A small text-conditioned image diffusion model, trained from scratch: patch size [4, 4].
Rows from expert 0 of block 4 of the denoiser, named by matrix and row number. Rows with one number belong to one neuron. Each number is 128 + 24 x the weight over its row's rms, rounded and kept within 0 to 255. All counts start at 0. Numbers have three digits each. After the name is the row's rms in percent of the matrix's.
# up: expert up (model.blocks.4.mlp.up, 8x80x160), inputs 0-79
# down: expert down (model.blocks.4.mlp.down, 8x160x80, transposed), outputs 0-79
up.0 087:122114145139106114086163108152093176120130115152126076148142142113187106077103136126088137128162097132132159169141137129131134117125106124081101154134135123101132115172109133142170120077094151130144124117167130101151143126128174126099117120
down.0 079:156095108166135101190118147144149128096149100164157124112110124138132135126157098140103107152147148144114105151124101173121147122106128116160146111170089119121155141128124093148176110171132139101093172151126132085151106145143123114089064146
up.1 103:119125128152118140117131132128129083143118116117157114128148088087135142090142186149129129084085129180158148140119084128130151124127112118138115132130123116140118102130089133105120135122099122139138151120151134082155140135103110143092157090
down.1 109:100118112155131136158126134096124130144119120167124134105129098091107126128097104169109075125134085151101113117136108133132114094102130090133131118133154151093149141090136111154139141125109153142140128081145137118125104053132160152141134173
up.2 087:142136137144144139109094109122162084134108095113132127160174136118136099112135137129140144112162084139139147086138094072158138103130142106110077092120096119111124130109112114118179122151125135120100126079147128156110135162165117153133109121
down.2 090:090150066163148132140110129106128105145151139177162127110132118123089139112177151122151106119142123095150094170141147138125145077138094127098118118138111137129099124129114174104145122128137114109145082105131115150155116157127147135112153099
up.3 089:167174116118099130133097080119126168141091145131156132162115100121136104178147096109149152038124089130107079096111147139130097150089148125097143180128082104127101116116117119100149166128119175103137161121115147169101154132114116138146107148
down.3 092:118150082099204115125126105147131152125166189112126116134135118144136092145142147160151114121124130125149166127105118108115148159175158148153118136122134119112114163158127138142112134123151092106113105093161167124103116114128162110150124196
up.4 101:101134134132123128140146108082157118117122124144127125132112054131119068159101113106154140108151155106087140123129144169098163102130116149133115118116094139134086142115126069104110147147146179141117157081083168125118090131094160147121115083
down.4 090:160114156147146076122120129112115117085169125124065134140101142140126188113142125151151122118132076154110083117101145141151113131116093142134166124078138084112109120122122117156111112114128124147146137136113107148205107146149096114127144126
up.5 111:134113125126129139137102091092079109151137122119155109114144142158127173177116129102151093084135125012088154088117104094115147107135155107104152135112135147154154093112123124104136141172108136113137134081151123129120154100152142119140117088
down.5 110:126091138141112184120139127158098149102134105140155119120107119142144124120115125107161086136115133127159129165148137166094181122148111103130116098104105118111140113100132102114120130155116118099102131104107126108132101107139108121117142130
up.6 099:130122109148115156104104112119154134154128116125116117126125122099146127142099139131118154118106101170103126049149070096130150100128142103145129163173115106107104071160140143150115126083106127149114125095134125105084124146127130138107073164
down.6 095:123104062122137129117135131117129154139106142146160169138103171102100090101134106122137084161123112141097117118135176117100138132146112162110111121105134133133162147129130110115181138114148133137111146146136092123167084077146156165131126136
up.7 084:121136113150131097127135145118120127101085148140172130133182127097134163101151201118132153129118118093119156120130140116155101140118120140125095147120100139126114078107138134140150135148158115086154113115112129132096130152116144136137128149
down.7 081:148152116139136131128124061150131164164099126098133116138071103137140073115099134163109081122113144125127148154117152108148135125149125142099138130122108159109154145167163131141153180114119130188110081143149108126170180103105139128117149153
up.8 115:116136133127118152155090153124125155122134114089163150158125159135174125164121115070109071142117100073146153101106126086118145143142123169139085110084120121181109109154102109124148140132117113137104150124133103123125151113151135168103146123
down.8 118:136134125135127113103126136101090159128154112145150113178141123175101096137147125123135115148144117071099142137101108167131097135145158168137126103131109135159114165165168162150133123174118105114103110102107139120134160081104134137116110123
up.9 087:132136115145118148107117126099115152131122092111097177116126161126115129110171149153167106153133101104129087140145125091089156139122126096101147148107105146112088135086117160085117143108114131140101099082103099134121134114126182133104140131
down.9 087:084157168157091163127132121084124139131141097172142149106137107136144148136148118183142137158147111129138142136143137123174107080122146151095185113103121147118116146132122110122146119135168140160129119162107179121175157127124094144094117171
up.10 120:115130152136092082140123141140167110110121155149137141132165128132138170102124092121158160150101153124113078149075068103140100138137125109143087162144119167088134093110138086153157089130124153098146168148121110114079092114127138152142120130
down.10 118:146115135135116143130157140115186095155128140084117158117117108099098132152138148100153128109104159114148137091125080131140160114119106110102106128101122082121097113121175187135140084128125144125108119107132143129115168151141124138132128106
up.11 085:109143101177124101145129121123154110112126131151114150142091109138168149133134084152121164178116140153114128139115129142117116151129152129092099099127086101085102144129152079147140153078111147115139185112124114117140034153085123090151101133
down.11 083:122095175117116108148149105144124114136098135110129162116186125108152086130118128177147084112160114133120138138084107144166118124089097093156182111128142134124112125107111118125118150144164136119136083155129134106131105155135134134143118136
up.12 090:118099136077140149109065148147128108102104083142153153126107110107158176132134121112126105108150113151114135156113135158114116135132106161128111185085132135113114098122117126147134160140167137104140156112104135134141144150131131164149132103
down.12 082:157134081109119142149157147121075074140140181113123116107132114158195095135107115129097129141155136140131140151152103164137131131116144189175139086141151130133101125161113150091172148109108133123114058137147086149142119097139150104157134114
up.13 081:116104149104175127130078150177143094115130127115168144137117130138157110128119120160131174076074108123106148120130102155134146089153109142101100092121099147133135144111120162137140146142159114111180138099143123122119125125095158142097094128
down.13 088:113136179140088094075178138070120121101114122158099154133143154128097107126145122159129113140123147093132119121130126142126126086119170110081104094145167150106148100127116134128170122132108136141103130169134121140086114119156131144118107121
up.14 085:123131128131122117106119113134125148146137103157178155107134111134093134120103160117099149136122152132106151066149143112097143130155123090139135107127162134156110107148111088128082102138145139104089154123154129123116113139128085211094102119
down.14 101:112128147139147147144139112129137098157079196146133088118120141136149100089124136123152130151100169115133099113147128102129152084139137111133197159106052118161082094111143123122112139122137112123143137104099116138152134117185132178099125158
up.15 082:158134099181110105156118124095128119106136123105130184141146103101135137139148127156090169128135134112140129143081117102135146138134119118095090158169122103110121103064143105148110123147132106135156121141115124162139112121089143138171136116
down.15 084:070177139130137169070119136142134079142131126145096104104124141121115117079120126126119095149143100141147095137122117144171164127097141130118105110119119107106135151111164129111101103105107139127126112155134104077096117116104114095129095074
up.16 095:105162117120118155129105101118118121129115127106123149135114131096168201076129133093114127115125137130108146177077140121113133113124108155139095116085121115114088105130122126102140124067147112157112147102140148118110143147138113130136125097
down.16 103:101136131108091078127147146137080127149188156122101059143120095138128105125109111152152130119122103135096118106133117148111147108156104142126148104111126107080100157156151130157144121095144101132130128076140118077195174123155110131129164108
up.17 103:104120161069147163163112160113120141147076166116146151142148128147124129130121153113123122096152148086128154113127138090155151132155136133168122144129157140151132077085085102143130130125134067130110118122161141122111169122105128142084109106
down.17 102:154101148156099108094160160111104146132157118136111064170130111190105095138121121142108176100150141110098114104131125164101108122097134169146140110143101107134130138127131131121160116105148104123128102120115124122137141102162103124176130151
up.18 088:131096145118145088153096114131128133138110111112121124082161136124111108126139151134130159126137111142098178115136121141094168082134084133150106065120122103112132073143137114123088185133101118090085124118158102155148166124144152114128130183
down.18 087:074117108138128155131137127093117085146136102112159151113122089176118196128202149080119102156108113090110128140129134143126173110137159103119108135116113157116139107153112119152106131170171142115151137180124110112122142136139136101145107120
up.19 081:114133096144173153118092115159100184146127117100173134094119144103160120149115145112122134125174085122092141113165144164139152147120142158140115123115136125164078105127144105142115161127149119124114116085134125154132148147147094120131165126
down.19 083:113128121192095114087154107111140158105108167135131121159134141146116119108107139103169095114154132103172133145174100088134097161115088153115137164112137101142094136117152170118101131168123149153103148135073106114104127087155120125111149112
up.20 133:128136115138113126098140139148113134112142164131124107163124156098094130178125141113136107148124108108130124084163110149140087151096154123124166167129090125148125127182128126110141103120133160121139129087141095121131091147133154122110105112
down.20 125:125110141132191131125123155168145085155140136145081092183135123110145143096146122080127132113132093124117141144121121134103128127180093101100141121139140102129141146146138112119080114103136136175117129121101192142138093142140106163139143150
up.21 092:132136119155095164162130125075151151117107128134130152127150162124136160056117127111119109133113125141116114115116121139144143114094121115155148152144147106101133139123113129149161143139108164112120133074127137117121126121112103127174138142
down.21 092:123081100112109136113110172129094144143130121128151070156126086094152146148114105130125140107092108152157154138181129114141106097151090142124104117111126112104152106106128141138135140131069151093132126123130171159120094129161129119140135132
up.22 164:147134121175108155132124128119109150099144158138089083113133118131110087121118108115130111118144163146146135089102096130133107125102153140098152124058072139120150116158115086130157110171119168144155111087165121117096124126120125089143110104
down.22 156:093111112103184114116122145179134117157134136144123097088163164097137130128143135108104130135113148136137149157119120187095169120154136116095124129118088070140136142118135121146141132125128137145113130088083138143125079157159122159160131129
up.23 141:146172100127102151149109114157144111163123131091113104097137143130139079098102106153149155142168152105109107073134131145128100110116167141125127152103115133113123136114120099088141076119119157162116143095135132123088130164136152110150145104
down.23 133:109131154118161106090120126158128082112173133137082052120110190130108121117100148097086150135143156125158163160137121149112135144137121116112152155152134088129134130141134115137121150096138197163158117101082166137149108114126093163146142134
up.24 088:148120118122134097117102105152114112146102112144129112116147119088178139116126122160131129084145082156128118181150089147139104091117116134115120152133153102087149144135144083137148163047129115131112150135148158133141114157084125101123088139
down.24 088:149101179135127125105148152158135130138110152160093125151119107079129139092113121117113080131110113095112150142141109177145125115097105153130155081136116158132175115129163120163106137111109149153158131084147127078147120105121113098048137145
up.25 086:126138139111166151133105133139131160144165121086151134110150111119154077113101119143092102132121139126149117146128112125180100112126145158124124126122107133181150138111061147127114116112113151130093104118161098157156145180130177121114141122
down.25 086:143114125128113102119118149139128141109123108107143110136144112096070089181121145172085159127142156127126136071131112119106140114135128135105173119115152148187145111125157113141146158110132142150098171126104134121136149122105114156144117122
up.26 090:128121140140117119123132110113127147110085094175154112122121118139104132109118091155113126115149104167161119114151135077160125134117115097098139119122170096119099135091078125141125168118123102132168063112132106125117137131123118156140134129
down.26 094:144146133182130124105124141134164078136119124101150107143112141116144120126128162159118136144129104113195166123133137098081105146128115092150135096123107131139163126152107105133125146156108153107129151110118111151128092126096122102118138127
up.27 131:130111157110130096136169170153127114113137091141129131157119104146120134102145103119134122127121108160135158131137112152141135132108091160124121151151187158116096135124104090157100169108135074115146145127135123072170097115119116157104133092
down.27 118:125136146115136160104062152115081128122145079097142133143126073176122128203113144143179118106136063143141135134164106088116138129103123137139094146113160120177111119157140168165141127145136133128120099108110164128106108107157130132142106097
up.28 083:129120083150127142089149137128102096139151105114089118143175107167155166101109125140107116148135128105147173118129123105141175132102114147091107146175102134097116104141112186148131123071137134096138171152086171160112091152093127137138150110
down.28 082:134112160160094168138103139100119103149151105106114162122116116132161127144120135135116095126131145132120079136107126147121095123105162106097105141124118121125100159098134127123121096113117106156114153071143126150110180117120105140165133072
up.29 084:137103125131146091120131136125138185059150116120098158127093153123110092138122142069121119165166097129174118116085148109148120131143078141120100105162137141129128115150148099172164161122129153113109111102097128131114135125132115129136125183
down.29 084:184145174155113156148149102131136123126126135105121100141123109146080135125160108103140119139148138158144102117109139084094155136153177122106089099142159110168148122103139131131117135122140117107129155140125100113125096109108139171119153160
up.30 094:159118122100126138115156169135118097133141107083145163123134139122086094155153099154112132180153140163144096133165167126137104118137126136164113163141099094142107110156131094157106140132157158108173154148136085173122075102123113122131106167
down.30 092:132120145111142111151133142149085161122171159114082123088126088137151113130133122113131094114101142139110124141172119154137157119107147136110112111109126126125146126152143088187162111122114125145099133077141125118158085082161106138139132124
up.31 084:123101157121120154107176172132098137128140133098069138136129185082128141114100120153147141115092127128094164101140136130119130168106123112151133140137126160152101153160138120103153125095143120108122146104123083098162154127130148100084117077
down.31 091:123079108148096128155125148147105124103173123178117102082133117101136130100171136154181116174085138140111094140084170159167151146112131114123150162123126131106106126107145142132164110152118114125093127147154144117125133074118101123124121122
up.32 101:129105138128143119110112114161084119172087096135142120146134084138157179116173148104120123131095110131176153123076155125109154130112122101098139165171125113149099132097112134151096133133153123116138116110127095108131121119124137104129171112
down.32 098:113135105140151117138141136124158120125123119100176113132173165119120116106050127118098167141123114141141105135119152114097133131155124124123125142085138095171145146116124117086113152124112148153139130109127073078117106079119111132123123122
up.33 096:115131128121159119131139150151127117095116115142143131170110081118154129127128138144118108117142134136126129095115168077134123140124129104149131149144159143137123104150129088147102132091143139126151151115179099135154140132112150141142124072
down.33 086:127142107129147122141132148064109123168090127082118121160140113159125101203118117145146144111118127143093113146146152118136139150160136105135134141124153104120121114128145174160086129139126119143136103146124107141150079139119156170131097118
up.34 110:132119141108117139148152152145117133122112102070129127144163106136094131191147113115151126110118158154150119078143092135136151125121144150139130145119132108096097102145100164114135139126127147116145141090151089110125120141115130096157081145
down.34 109:124091139132149137109111113142135096118138149114135103132103137146103121115114118120121110098119116092189064111096133115120095121118113148122128162115085157144170171102117138146141150115103089154113118120104095149093136100135161163096098185
up.35 120:121122110127080148107130101106184093142143113149151163149130159108096144142111128105125084136137093121104134099136101079113106157103152108127142144160158094161158150118167130121111126167153120130127093084100078118117082102126160186093165110
down.35 122:098122131151145124130110116141155122112155124114105166140103102116125101080113148113163126087118119143125024127127087112105137100131122162135163154125119196114146136181146129134160138144091143144099127126103147129127132098150150108108142116
up.36 104:122119131146127122106140125115125102152178122127154142129181124122134117121153080129088132108119076129123117131177091130129129114147124099137097152155105094157111134136123114143164126121173134068126121097113136099123136101120104123118137162
down.36 111:175150118068109140132108163109134098099182117122117120155084122117083126121134165101097128124128119130143129134197099093109115123122133150124140130101155174154113092162133156148162103174152136111116153110121135122123143184100153124126134127
up.37 081:153148083118115118146184104118107112129134181154101153121116171139131117117103129161136107147118090110092092130160112108134118110131124161122135159137152175116108140125160102125104093100107120088134101122128116126113174129109095187108117122
down.37 086:109182095147136104127127128155154151142125131149126134120110134166134112136123123097176121122131144107162098122082105122109087106125133147157123138113104144114207145173130137172081103101141097135150126080154110129158136145109190140080125089
up.38 115:102167093158118146150108124105185123163106139170177108075133124137111131121121091107118092117143124065098159144102068164143133156128156105112132152133138112118111139072113149149111143180142132147158118089133165075130097122155127093136126114
down.38 116:117139147092119126126139124133124137131113106141142135068122099115120148152091130138168142143120093135137144114139124142116151122108081112152141119120131118151127114116116057153156117137179134129134149105152138108108138106135132140160130115
up.39 093:136121142137142082135185113150121104157105124139081108180170126175123114160163117128141132138156139154088087126057123085126117136141138104146101123137151130128113154154119124115150132117110133138108153137118121159152132165082131160112153117
down.39 097:144129113129088127145110128145141156094138119151117163085123151125091141137115122155115147122136106139072076166116142129109127130157121122175126148105081131141137114094132101123168124102137146129115100074127113128154087086127161111135127131
up.40 092:097194122129120106123125121134147076154179075136134135134118100127122160152128106106117143144125145141114143139106135128122166129082079100124106164135168144146152128118135118134075152101121151084110127090122095136126109096164133122114123118
down.40 084:152115062099135140124148094139116090076151131112095148104113110142163114132139136120114115161126134158085116120132136125114124093133152115140127108143126129133132092145110113158113150136131154064120141146140136121154159127177128106134115133
up.41 080:199114105132172089133161126144106105127151109142140162138138105136152111137120120086170139125139111088107112132138101140099150108146098104096175146157113149139117146138106093139163143133110190109082144126124183146098145119167136123098109164
down.41 087:089143140144096111128134139120134168131182168159138114143130103113159107101121118139148127103130076140165091127157140140116107107112152111131116143139113148163135142084114151115138118143090116128129100087139082145134129113141145082129129175
up.42 116:136112133134141115126141130152125157150127105102133081123133157145145111134104121146126109125104118144175130125127097134092138133123136148094125122139118107092135154142100151146167090108141145166147105074142170126111134156126098086136134139
down.42 115:109101129126179137127109128100129123151107119173115134124106146176076134110141162147122160119123109121161146125113118093181131116129129152098137140126089132110079101160096128130160124131124108136122149085118158133072153128156103098126119124
up.43 126:139090132092125136111132145159107081108115106098125138126108165137136141150108143110136128150125139118155145106175146135121131088170102139139096140130165130131130098119132132122106163150097096120138110157136124074123150099120188141098161124
down.43 126:127133132133174113131069126128099087129145079125134090119160091185139138153113115121127159136165103108121141144176150143140141144128155124131083096138208114115109139151142137156105126172167139115102107097113143122141128130143125127131145113
up.44 119:106166137128158095173111132142116170093088133145145124180160103142107122139151110098092097131135153140118134138108121102154137156121077118140175171151167139101133137133091115143082128142138073131146138106149133122121111130097132126094124110
down.44 116:127174123135070108153153144110102155121150128110122140176114122171129075139114166123091146133172168152162098100171107134106149147141120140125131155135125124131132132120136165141134125140108095092120129128129133117130144140143120147152095146
up.45 076:140127121092108117081138133129092111148126146118118133172117113118149123133126140113135164119149136102176137067134144130140124114107132157114065147116135150142102127146088086130138167145099054082135174113136096091158105105139179173130113123
down.45 088:152148091161120113138081142111136107139134102130170169168140137109093143148129125119146168127139147114098108140155133157112127133154117141167151106111143107109168093141133142140130125154123091094119089166116141132132151135135126204078111058
up.46 102:101143159126143147154079129158115145103117100132111153127113116082122098109109115130132137109127112125088135147152104142169145090150144081131101139101131162130118096130065151171126179110116101090089187093124108154138164152150116161153153104
down.46 101:142117128110124099114179122108122129136127148139098122179092187113134101117148120104143104135135133103121124132110152140145086120129103147148117148108125124148130165137080106130130165090153112111124097174128149107093083123110152124102180142
up.47 125:152096139146133114098107121158155100137162074099141123111118138119146151101118115111106135152125132123188131148134095099126146070165087171115098131131123137139154086144081178113100161129075177134135121136138153135132145109138154134125109123
down.47 118:153122110107139139105136097123165089132117129118154122099126112157111152141133100088081095104128164081075135112177111132127126132096169161139113087125149145121123136106098090124102150125149174117108154096142112134146122151140104068127133126
up.48 091:133122133115089119109157112118139134144095123150173110162119082133150153088152131151126145106117132114120117107119155101119149097140105127123138168165122123159144149145149157137075140035162162096146102125158098132118129099158121105136146110
down.48 086:082120171141154171121118103152139078140137163091165123120134167139120158081134122109139150080112168106089118143127136122095113123136112099136115175116102163135187117161163127142108157142103091114149137091129091157136102108108130148146138114
up.49 096:130142134134155118130146105109134123151155129116153100125124102092110150129101123157119177128128135083139154121065108167143146140099121086133100119140092155120128144127101128144124155083139120074156121077129114143158113115112151168111139124
down.49 099:116121114136116114160068079122173136110166145102142130148118119103109118115092155164141144125125131062139087156128137089145115117159126104139156179120164067135107102166163134121162148091102147126098096128135114095131143155129146159115105126
up.50 091:106141113130137116141125145138183137113134168131148166131115152121107156065102135159136123160171137130106130098139108109112142148150148095167101151157113151115153142115132155130140159086126076119115123095147147131152119172119121121129105123
down.50 106:131147122153149120147122160162131129117089105116154060151088105145090106079146117130110097096154116136127108137132152162139142133147104111147162138106121136140144094204102143148161152128127143179139106083113136105148096129095109125137140170
up.51 144:140117145094156118134122139135103100113074122092119168124111118142089133115157124145130101078150145155096113128167111131151101138145081104146163143195156143138122164119115112102111112127115093155130132091141120122110120100112103148085088133
down.51 125:134140119138090155088117135137100069086109128112127147142148144134195124136119162164144138108189128154149098086154095093081148096118138121147127133124141121105111134134142139128149158101115126145131089117116152151132185105134139127127089132
up.52 106:153089136113143141063107137129126126152201109127141123113132122117114156120111134135112099147089104165133145137087107155150119098132145118079110116102114141122125105111132120122121162097131120160118142131139117120142114124099112099124181158
down.52 115:128134145100114131145080145115089075101154111125112131110072118119100175138116164112138136157149119135124127126080112117121114103120137121134109117138196102127125089142119131138147174114164133138090134137103110114101150129128100142106145127
up.53 090:131145122126132139157090072120100155194109149134126104199135121116132124132115127118116138117133158066109140106092125106146134124095146131106129168100115127086129117118122132113163145139138145088166145125127071181104137141130161142155106083
down.53 087:108128090109111172113142137106166114130101131122178162121142095090137085187110104154176089136139138135098145112115120082109110167143131100114094108129120134099154118129127117113143101119135158070114099119116142097128135129134164154144117160
up.54 087:100146127165113114096152153105172131125166134109068121137112106101097103131120154168132196192123088170142132136128118163125130151114130119074095124117165102134152149185073164140130146122134145127139141135103122151142110125085125150131162118
down.54 089:130113159109125087143140096159066110129171125107141117138104198144134146127107155135148071171114101095123143122122102120144172103112133124157088124153095108140137146127138125164110140102117151082105129093144178108178104108124079156107171118
up.55 093:124122138141162088103093102146175098138087119144132107125114098135148122144099132162100171126148090124152119105135165091138159110095102117132108130134120133119153133165138133151093184139092140045110142097147093094117118183138096163147157122
down.55 089:112103134139088145143139123126139107157100110092137137130139119112122202138139134152101093125141139143106105132143135141115114121132193097164089112135157106077122101080126127157090171169142170072142110141108145117118134146109135128088094108
up.56 111:108148119112127119149183123140147153146074151128136122088125136144118106157113134129143158100150116144123104137133085101139109154126140122159081183144140146135148143112132096164152128127131138078129142090174131116148124095079137157184100126
down.56 127:148085141134126143123131121105169163084107112102115118100134166149122128123132119100120126094123156102138149099131100140120138131130085151119156130092099114120134149130181135129116108183147125082162148120112122120149147148085088145150145106
up.57 087:100136102155092157143141133133142151170090145098085098117114122138126166150107133138129132143124129192170141143164134109136118167128152124129122148158112139129137124105133120133158136118070141115132125108146144146118120157105116120125155144
down.57 087:125107151164110123129146127147110139091124092117116149109147145108177170152150116133148137065121111120136162147124124105119133131095133176154151175117120146087095128112140102146126135107141125114127118095124108081154116160136124131116164148
up.58 085:124130120155161078118085151154142164117103157113065171135111112109147130126147107135166119117108095147129155124180112079076145138143124146102126094130104129131150103121096079126134150130174133114143131101102118132157123125096158132151121126
down.58 086:125165152161141111190172120095117152150115161141099123163133116131146113108138136095151141128115137111129153132120152145193151124091173121104146151106113094141108171111121139141089109115149128124114101109156122142134146122122101145091131119
up.59 100:116139165120158113161119125164169131134126099188094128141150115131119131140140158119118113148111120137162104106086092116139147131097119160123117202106122109148142127117055106194089150112159106056096150080129130123146133161091116134126127152
down.59 099:115157130104135159124124126121143107098119109095172147148112138115123147135126116106106125140127082132093158136116129129140144122180130146114107075121156139155104134168080145137119151118124106096118084161080092152149124123109131111085114159
up.60 117:166098139122089116108132134192138099111160097123117109094126141142142147076104125130118141167074116167139133152123131113111116119137100168125101131136083118150139098158095121115166120096137135149143133123149135100095099112104118133103140122
down.60 111:153154146104195099135087093129145082154114133100115058145141125151110163153127135114089126094105149150118160100122117137151104152111143110146134147137143161133124122130137147165077116107102123151142109084146147118139116099129119129139140138
up.61 103:123139161079180097135103126079150122110171130158122123169151123147128102171124125101146166144125162073142098159156142187153137114118106120161128155106115145117174120115117170120108125161129149128159145118133105127121129129149145170122081094
down.61 094:120112122119119130108101152136118127142103134123106115130098127130125164118073141139127124118112139120130122134119122160079117145108106123156132161100145170128149156125114107119143148106116165167141110057129083120141099079117151120087088149
up.62 111:112145139131108122129045152116122141117173134131114131115140137147127117105128140112133127128136099183116068154150111115129107158142132068116055155115154110182116137130133121136164150137133148068156106096130081172116190139139127110133135153
down.62 109:122113133123120152110200135120120125128158112120155133095105151139138111146086146106103114127074117196182164086145119118136158139101114126106129131120114153179154107152189143152109093125127154144115118124136158115131131103138089095115143089
up.63 089:136100161080157157122137152107115119135107116134138141143118074144153178149110108101151145121113079141141142149139108151129122174097161122138102110148113147108158126172143132146102110130129145114109127097139122159144168112106086112118127096
down.63 098:112147167100122133136112138168107135076143138151142166140142130140140134125149155136129153134139152150138147157105127117119124123142157123121148186114132107121087129127114141095161111123139183168145170133101153143160121080110165103101150100
up.64 098:130128119176116137159084152068101117119144140174101123141105110134160151123099139090120142093164127119116172147086157155100159138124131065100133134143112151149118112108137129156128148187092143132128117093153133132116141103161146130118149106
down.64 102:095100096147158133116144168100160130104125116171100127114144135091132131119141115129143106158145087153147143135143158161108164126139116130140147135131093162125133143141139097131152124147120149119135134091088148129157084126143132121201116146
up.65 087:165132133068154122105123126126130102127105052093130136095162111149132146113105105164104121136126124148122121091126084134124075128117086152131092139139126137120138135152101123124104088176108130122124089083098116181166137128124122126109185153
down.65 095:075144093102110175137124114122129150062121127131155175125137180102153125096121140129050165132118118148094108104124139114147175086138141142085131128098118097144183129115086084138146107108122150131152125146091118132161122072144160128152151166
up.66 119:143098127154124095135077116165152150133151087084113090125113149103146134127106128123145085128083070150125148107125136088109130135133155121096093092134121129147095117143135136137146146097126112138115163109160126146138135118144095137152142144
down.66 100:134137155138172137126123117093118138159145142162133125149132111142101151123109168123143152160130118144182134143122157113158128126113113136129109185153126137160106128155127153112113138108150125108147105167097132145087113122169098117088173119
up.67 084:129125146127100116133110083127130179150129106126156171140137090189140109089148181137108142134106096159134105137110132128119156152114124114135140124208146089115126106123085120098144183100160152080122149127087109160148133153121131157135118113
down.67 084:040126111080147118161114161123076135160137177110161079124133086150147107118104145125124122114136189133118115110084101149118126103127117136146148121123122111129114123131087153088097135135146104125097105147144137122124129150101163164149136098
up.68 079:142112125108145139123151085136145184138162160098131143187129151098157124150134161118116121130125101112141119125134135110121131152172081174122130134175135143126148128116121093128152125139124178106131118132132055114124098151087133142120126127
down.68 090:106127157103141120089108135124092175123126125134122124161158123140134123147115131129132159105118162062164131152113127081109142183138101160136140123105124114128162119129146162128133118153119120171118176142114174134103155119148088129139102090
up.69 087:096122101161135102154148112155114128135103126140132139125072110144093110114154145158173136118133103120155090126101123144126113165134109135105145159164134117118147083117119170163097163096139137100113170102129114122104116114104143161138110097
down.69 098:147096121108107162146127116115101137099144136139149153078174109118145130120134126124186125149155131108116170154159150106144155120103111187094171096166118178151125184150156090085159107117146148106089126106138118092109114130166115156097139076
up.70 098:137137133151108111176107137104115171112138130130099100134119130139172125113124126129120162108124123165165113127134136141162101175104136129103137168132079087112176141098141131134154117071115152101153086089172141162124125161126136108176132163
down.70 096:123114119131168119069103175148095131113142103169154137114158122149129158148149128110100166121102128158143143137171134134070165174125124123098132110118142127149124134175141106143157135169171156082120124148114126131077078110154172135130101125
up.71 081:157116145107167137129137148102123092158105130147138083131149105103083137141099103111139147103107126119106168171166152124173122113125095149150134105152115089108171112120145118133128158114124145106148136075150142156100082153130130140095115123
down.71 085:140122144118124120084128143112153120154151145128091119130099160112086117126110128121146086092117115124076108122111122111122112125103125130106148154155118143102125180135111131134098168141135121111107092121118082085124148074146156146163145111
up.72 082:103145148116129139136152148131123111157072147130181146152158089094132154128101133112138144108114122079131160134135135148115142136147104128130141145119147142132145085140120134116138153133152142093113122086168074145114132117135160159115126121
down.72 100:153114098072137104145098083130172155127093122121142118108118117095131116097160141108107117105140121091092118104109149164128151106090154145106148131123100078138152154071158127128104118103178116099097139095118133140148106116131114110124151101
up.73 111:147145110108135137111089119121142114140151100119154140123100156159058089133116167126116140130150135139123091172157139115129116112124114134163109110100136130158150125118112134081134127209162149123101085095109114128130181093168136171105126139
down.73 117:131130125145143126115098107134144160129083113132147133130153121160150132111105094142122098136124162119110119120146147156129178128123119095096148127093130115115141138129148120149142140162063138185128105077126107141121125085146135110125120121
up.74 082:102171115156112102152113089123127109129126125123096100151109137155155129152109133141124140148161096125129115112095093111132109090096136100108132135110117085074117171085105124185127096123142123145138115133153129149143133156102164168125107149
down.74 084:166172066129079085130166133109163116091139124132123143158152109124134129151047154141122146147138130157139100083097111114137138098144097104141136132126096093148163121206110128149136129125146133122151129107120114106150127140115113151126139119
up.75 095:120123152110109169107172097128123037099165121112141183116142110141133144101135133095103131137111131155147135130177103125124135131146100103128107158136178137092093111136103138115078161129121130135158119114097100121154089166117176126077150145
down.75 095:089136149096133103126115123105118111101124111156132150111095118149113126121122087097150073116146110164134120129159113105107101112135138135126113091123155140143129174115118128107137100142106185184114133095107101145139104111148129092090120169
up.76 096:126119145164147097129166176158128103119146101121177158135126115129127096130157087117113126144143116131116152097141071131151135136182134131119118143090184116169108106140113130094109136171128132124132110086166114127135108104106129134086145134
down.76 092:135110137132134156124123144136123119110141138155149068098135124109142162161140132125118104123126083177134140104108117133142153118083083075120127114121069122131125128103131123130130106115138162163103131108158116094171098136178086148116156140
up.77 107:148129140130103147121111139152108131097117112116144145130126109122130156196134150121140120080124114122113130101126105136147110138104162093122162187096145133111100130139083174148121138128145106148138149111120142119169180127167123125134076125
down.77 096:159125121151157162120114106106128099132161152129100042112117149136135093142132172111132130075121146109155146126122118150138104112132089119169154129105101164151144125111126113137078136144134112143144128084149119130167115155151084161120125144
up.78 097:115084161126099137104134121175139109179132129118110142109112151147096118129119096126150124126134101080095114145151136129139134103151122123130113163104096162168155134120151165107108100110145111123156126130161125121116162099039132108133099128
down.78 099:129094122143158094129124141186124146077149105123107085162137153099112133094128121159140175083129090148119138137121137135143106105125119129118107117122161130119114130167160112188120080165101136151110135086099132123140105114110117117122136178
up.79 082:118169123163142111146160113168137120128116109115098142159114124140126114110127133111131124106114111172134111127141130129133137133074173172104154160197118144102121126120105130125108115112132062113156133039099100142138136111088094119106166157
down.79 084:116142108123116116066145076086098120121102116099136105123123188131159121176089123117114145088155116138152160141143115155138114159158127156096155120102110116103147076113141121156124113136150138143101110132160123121093123121089109148116185137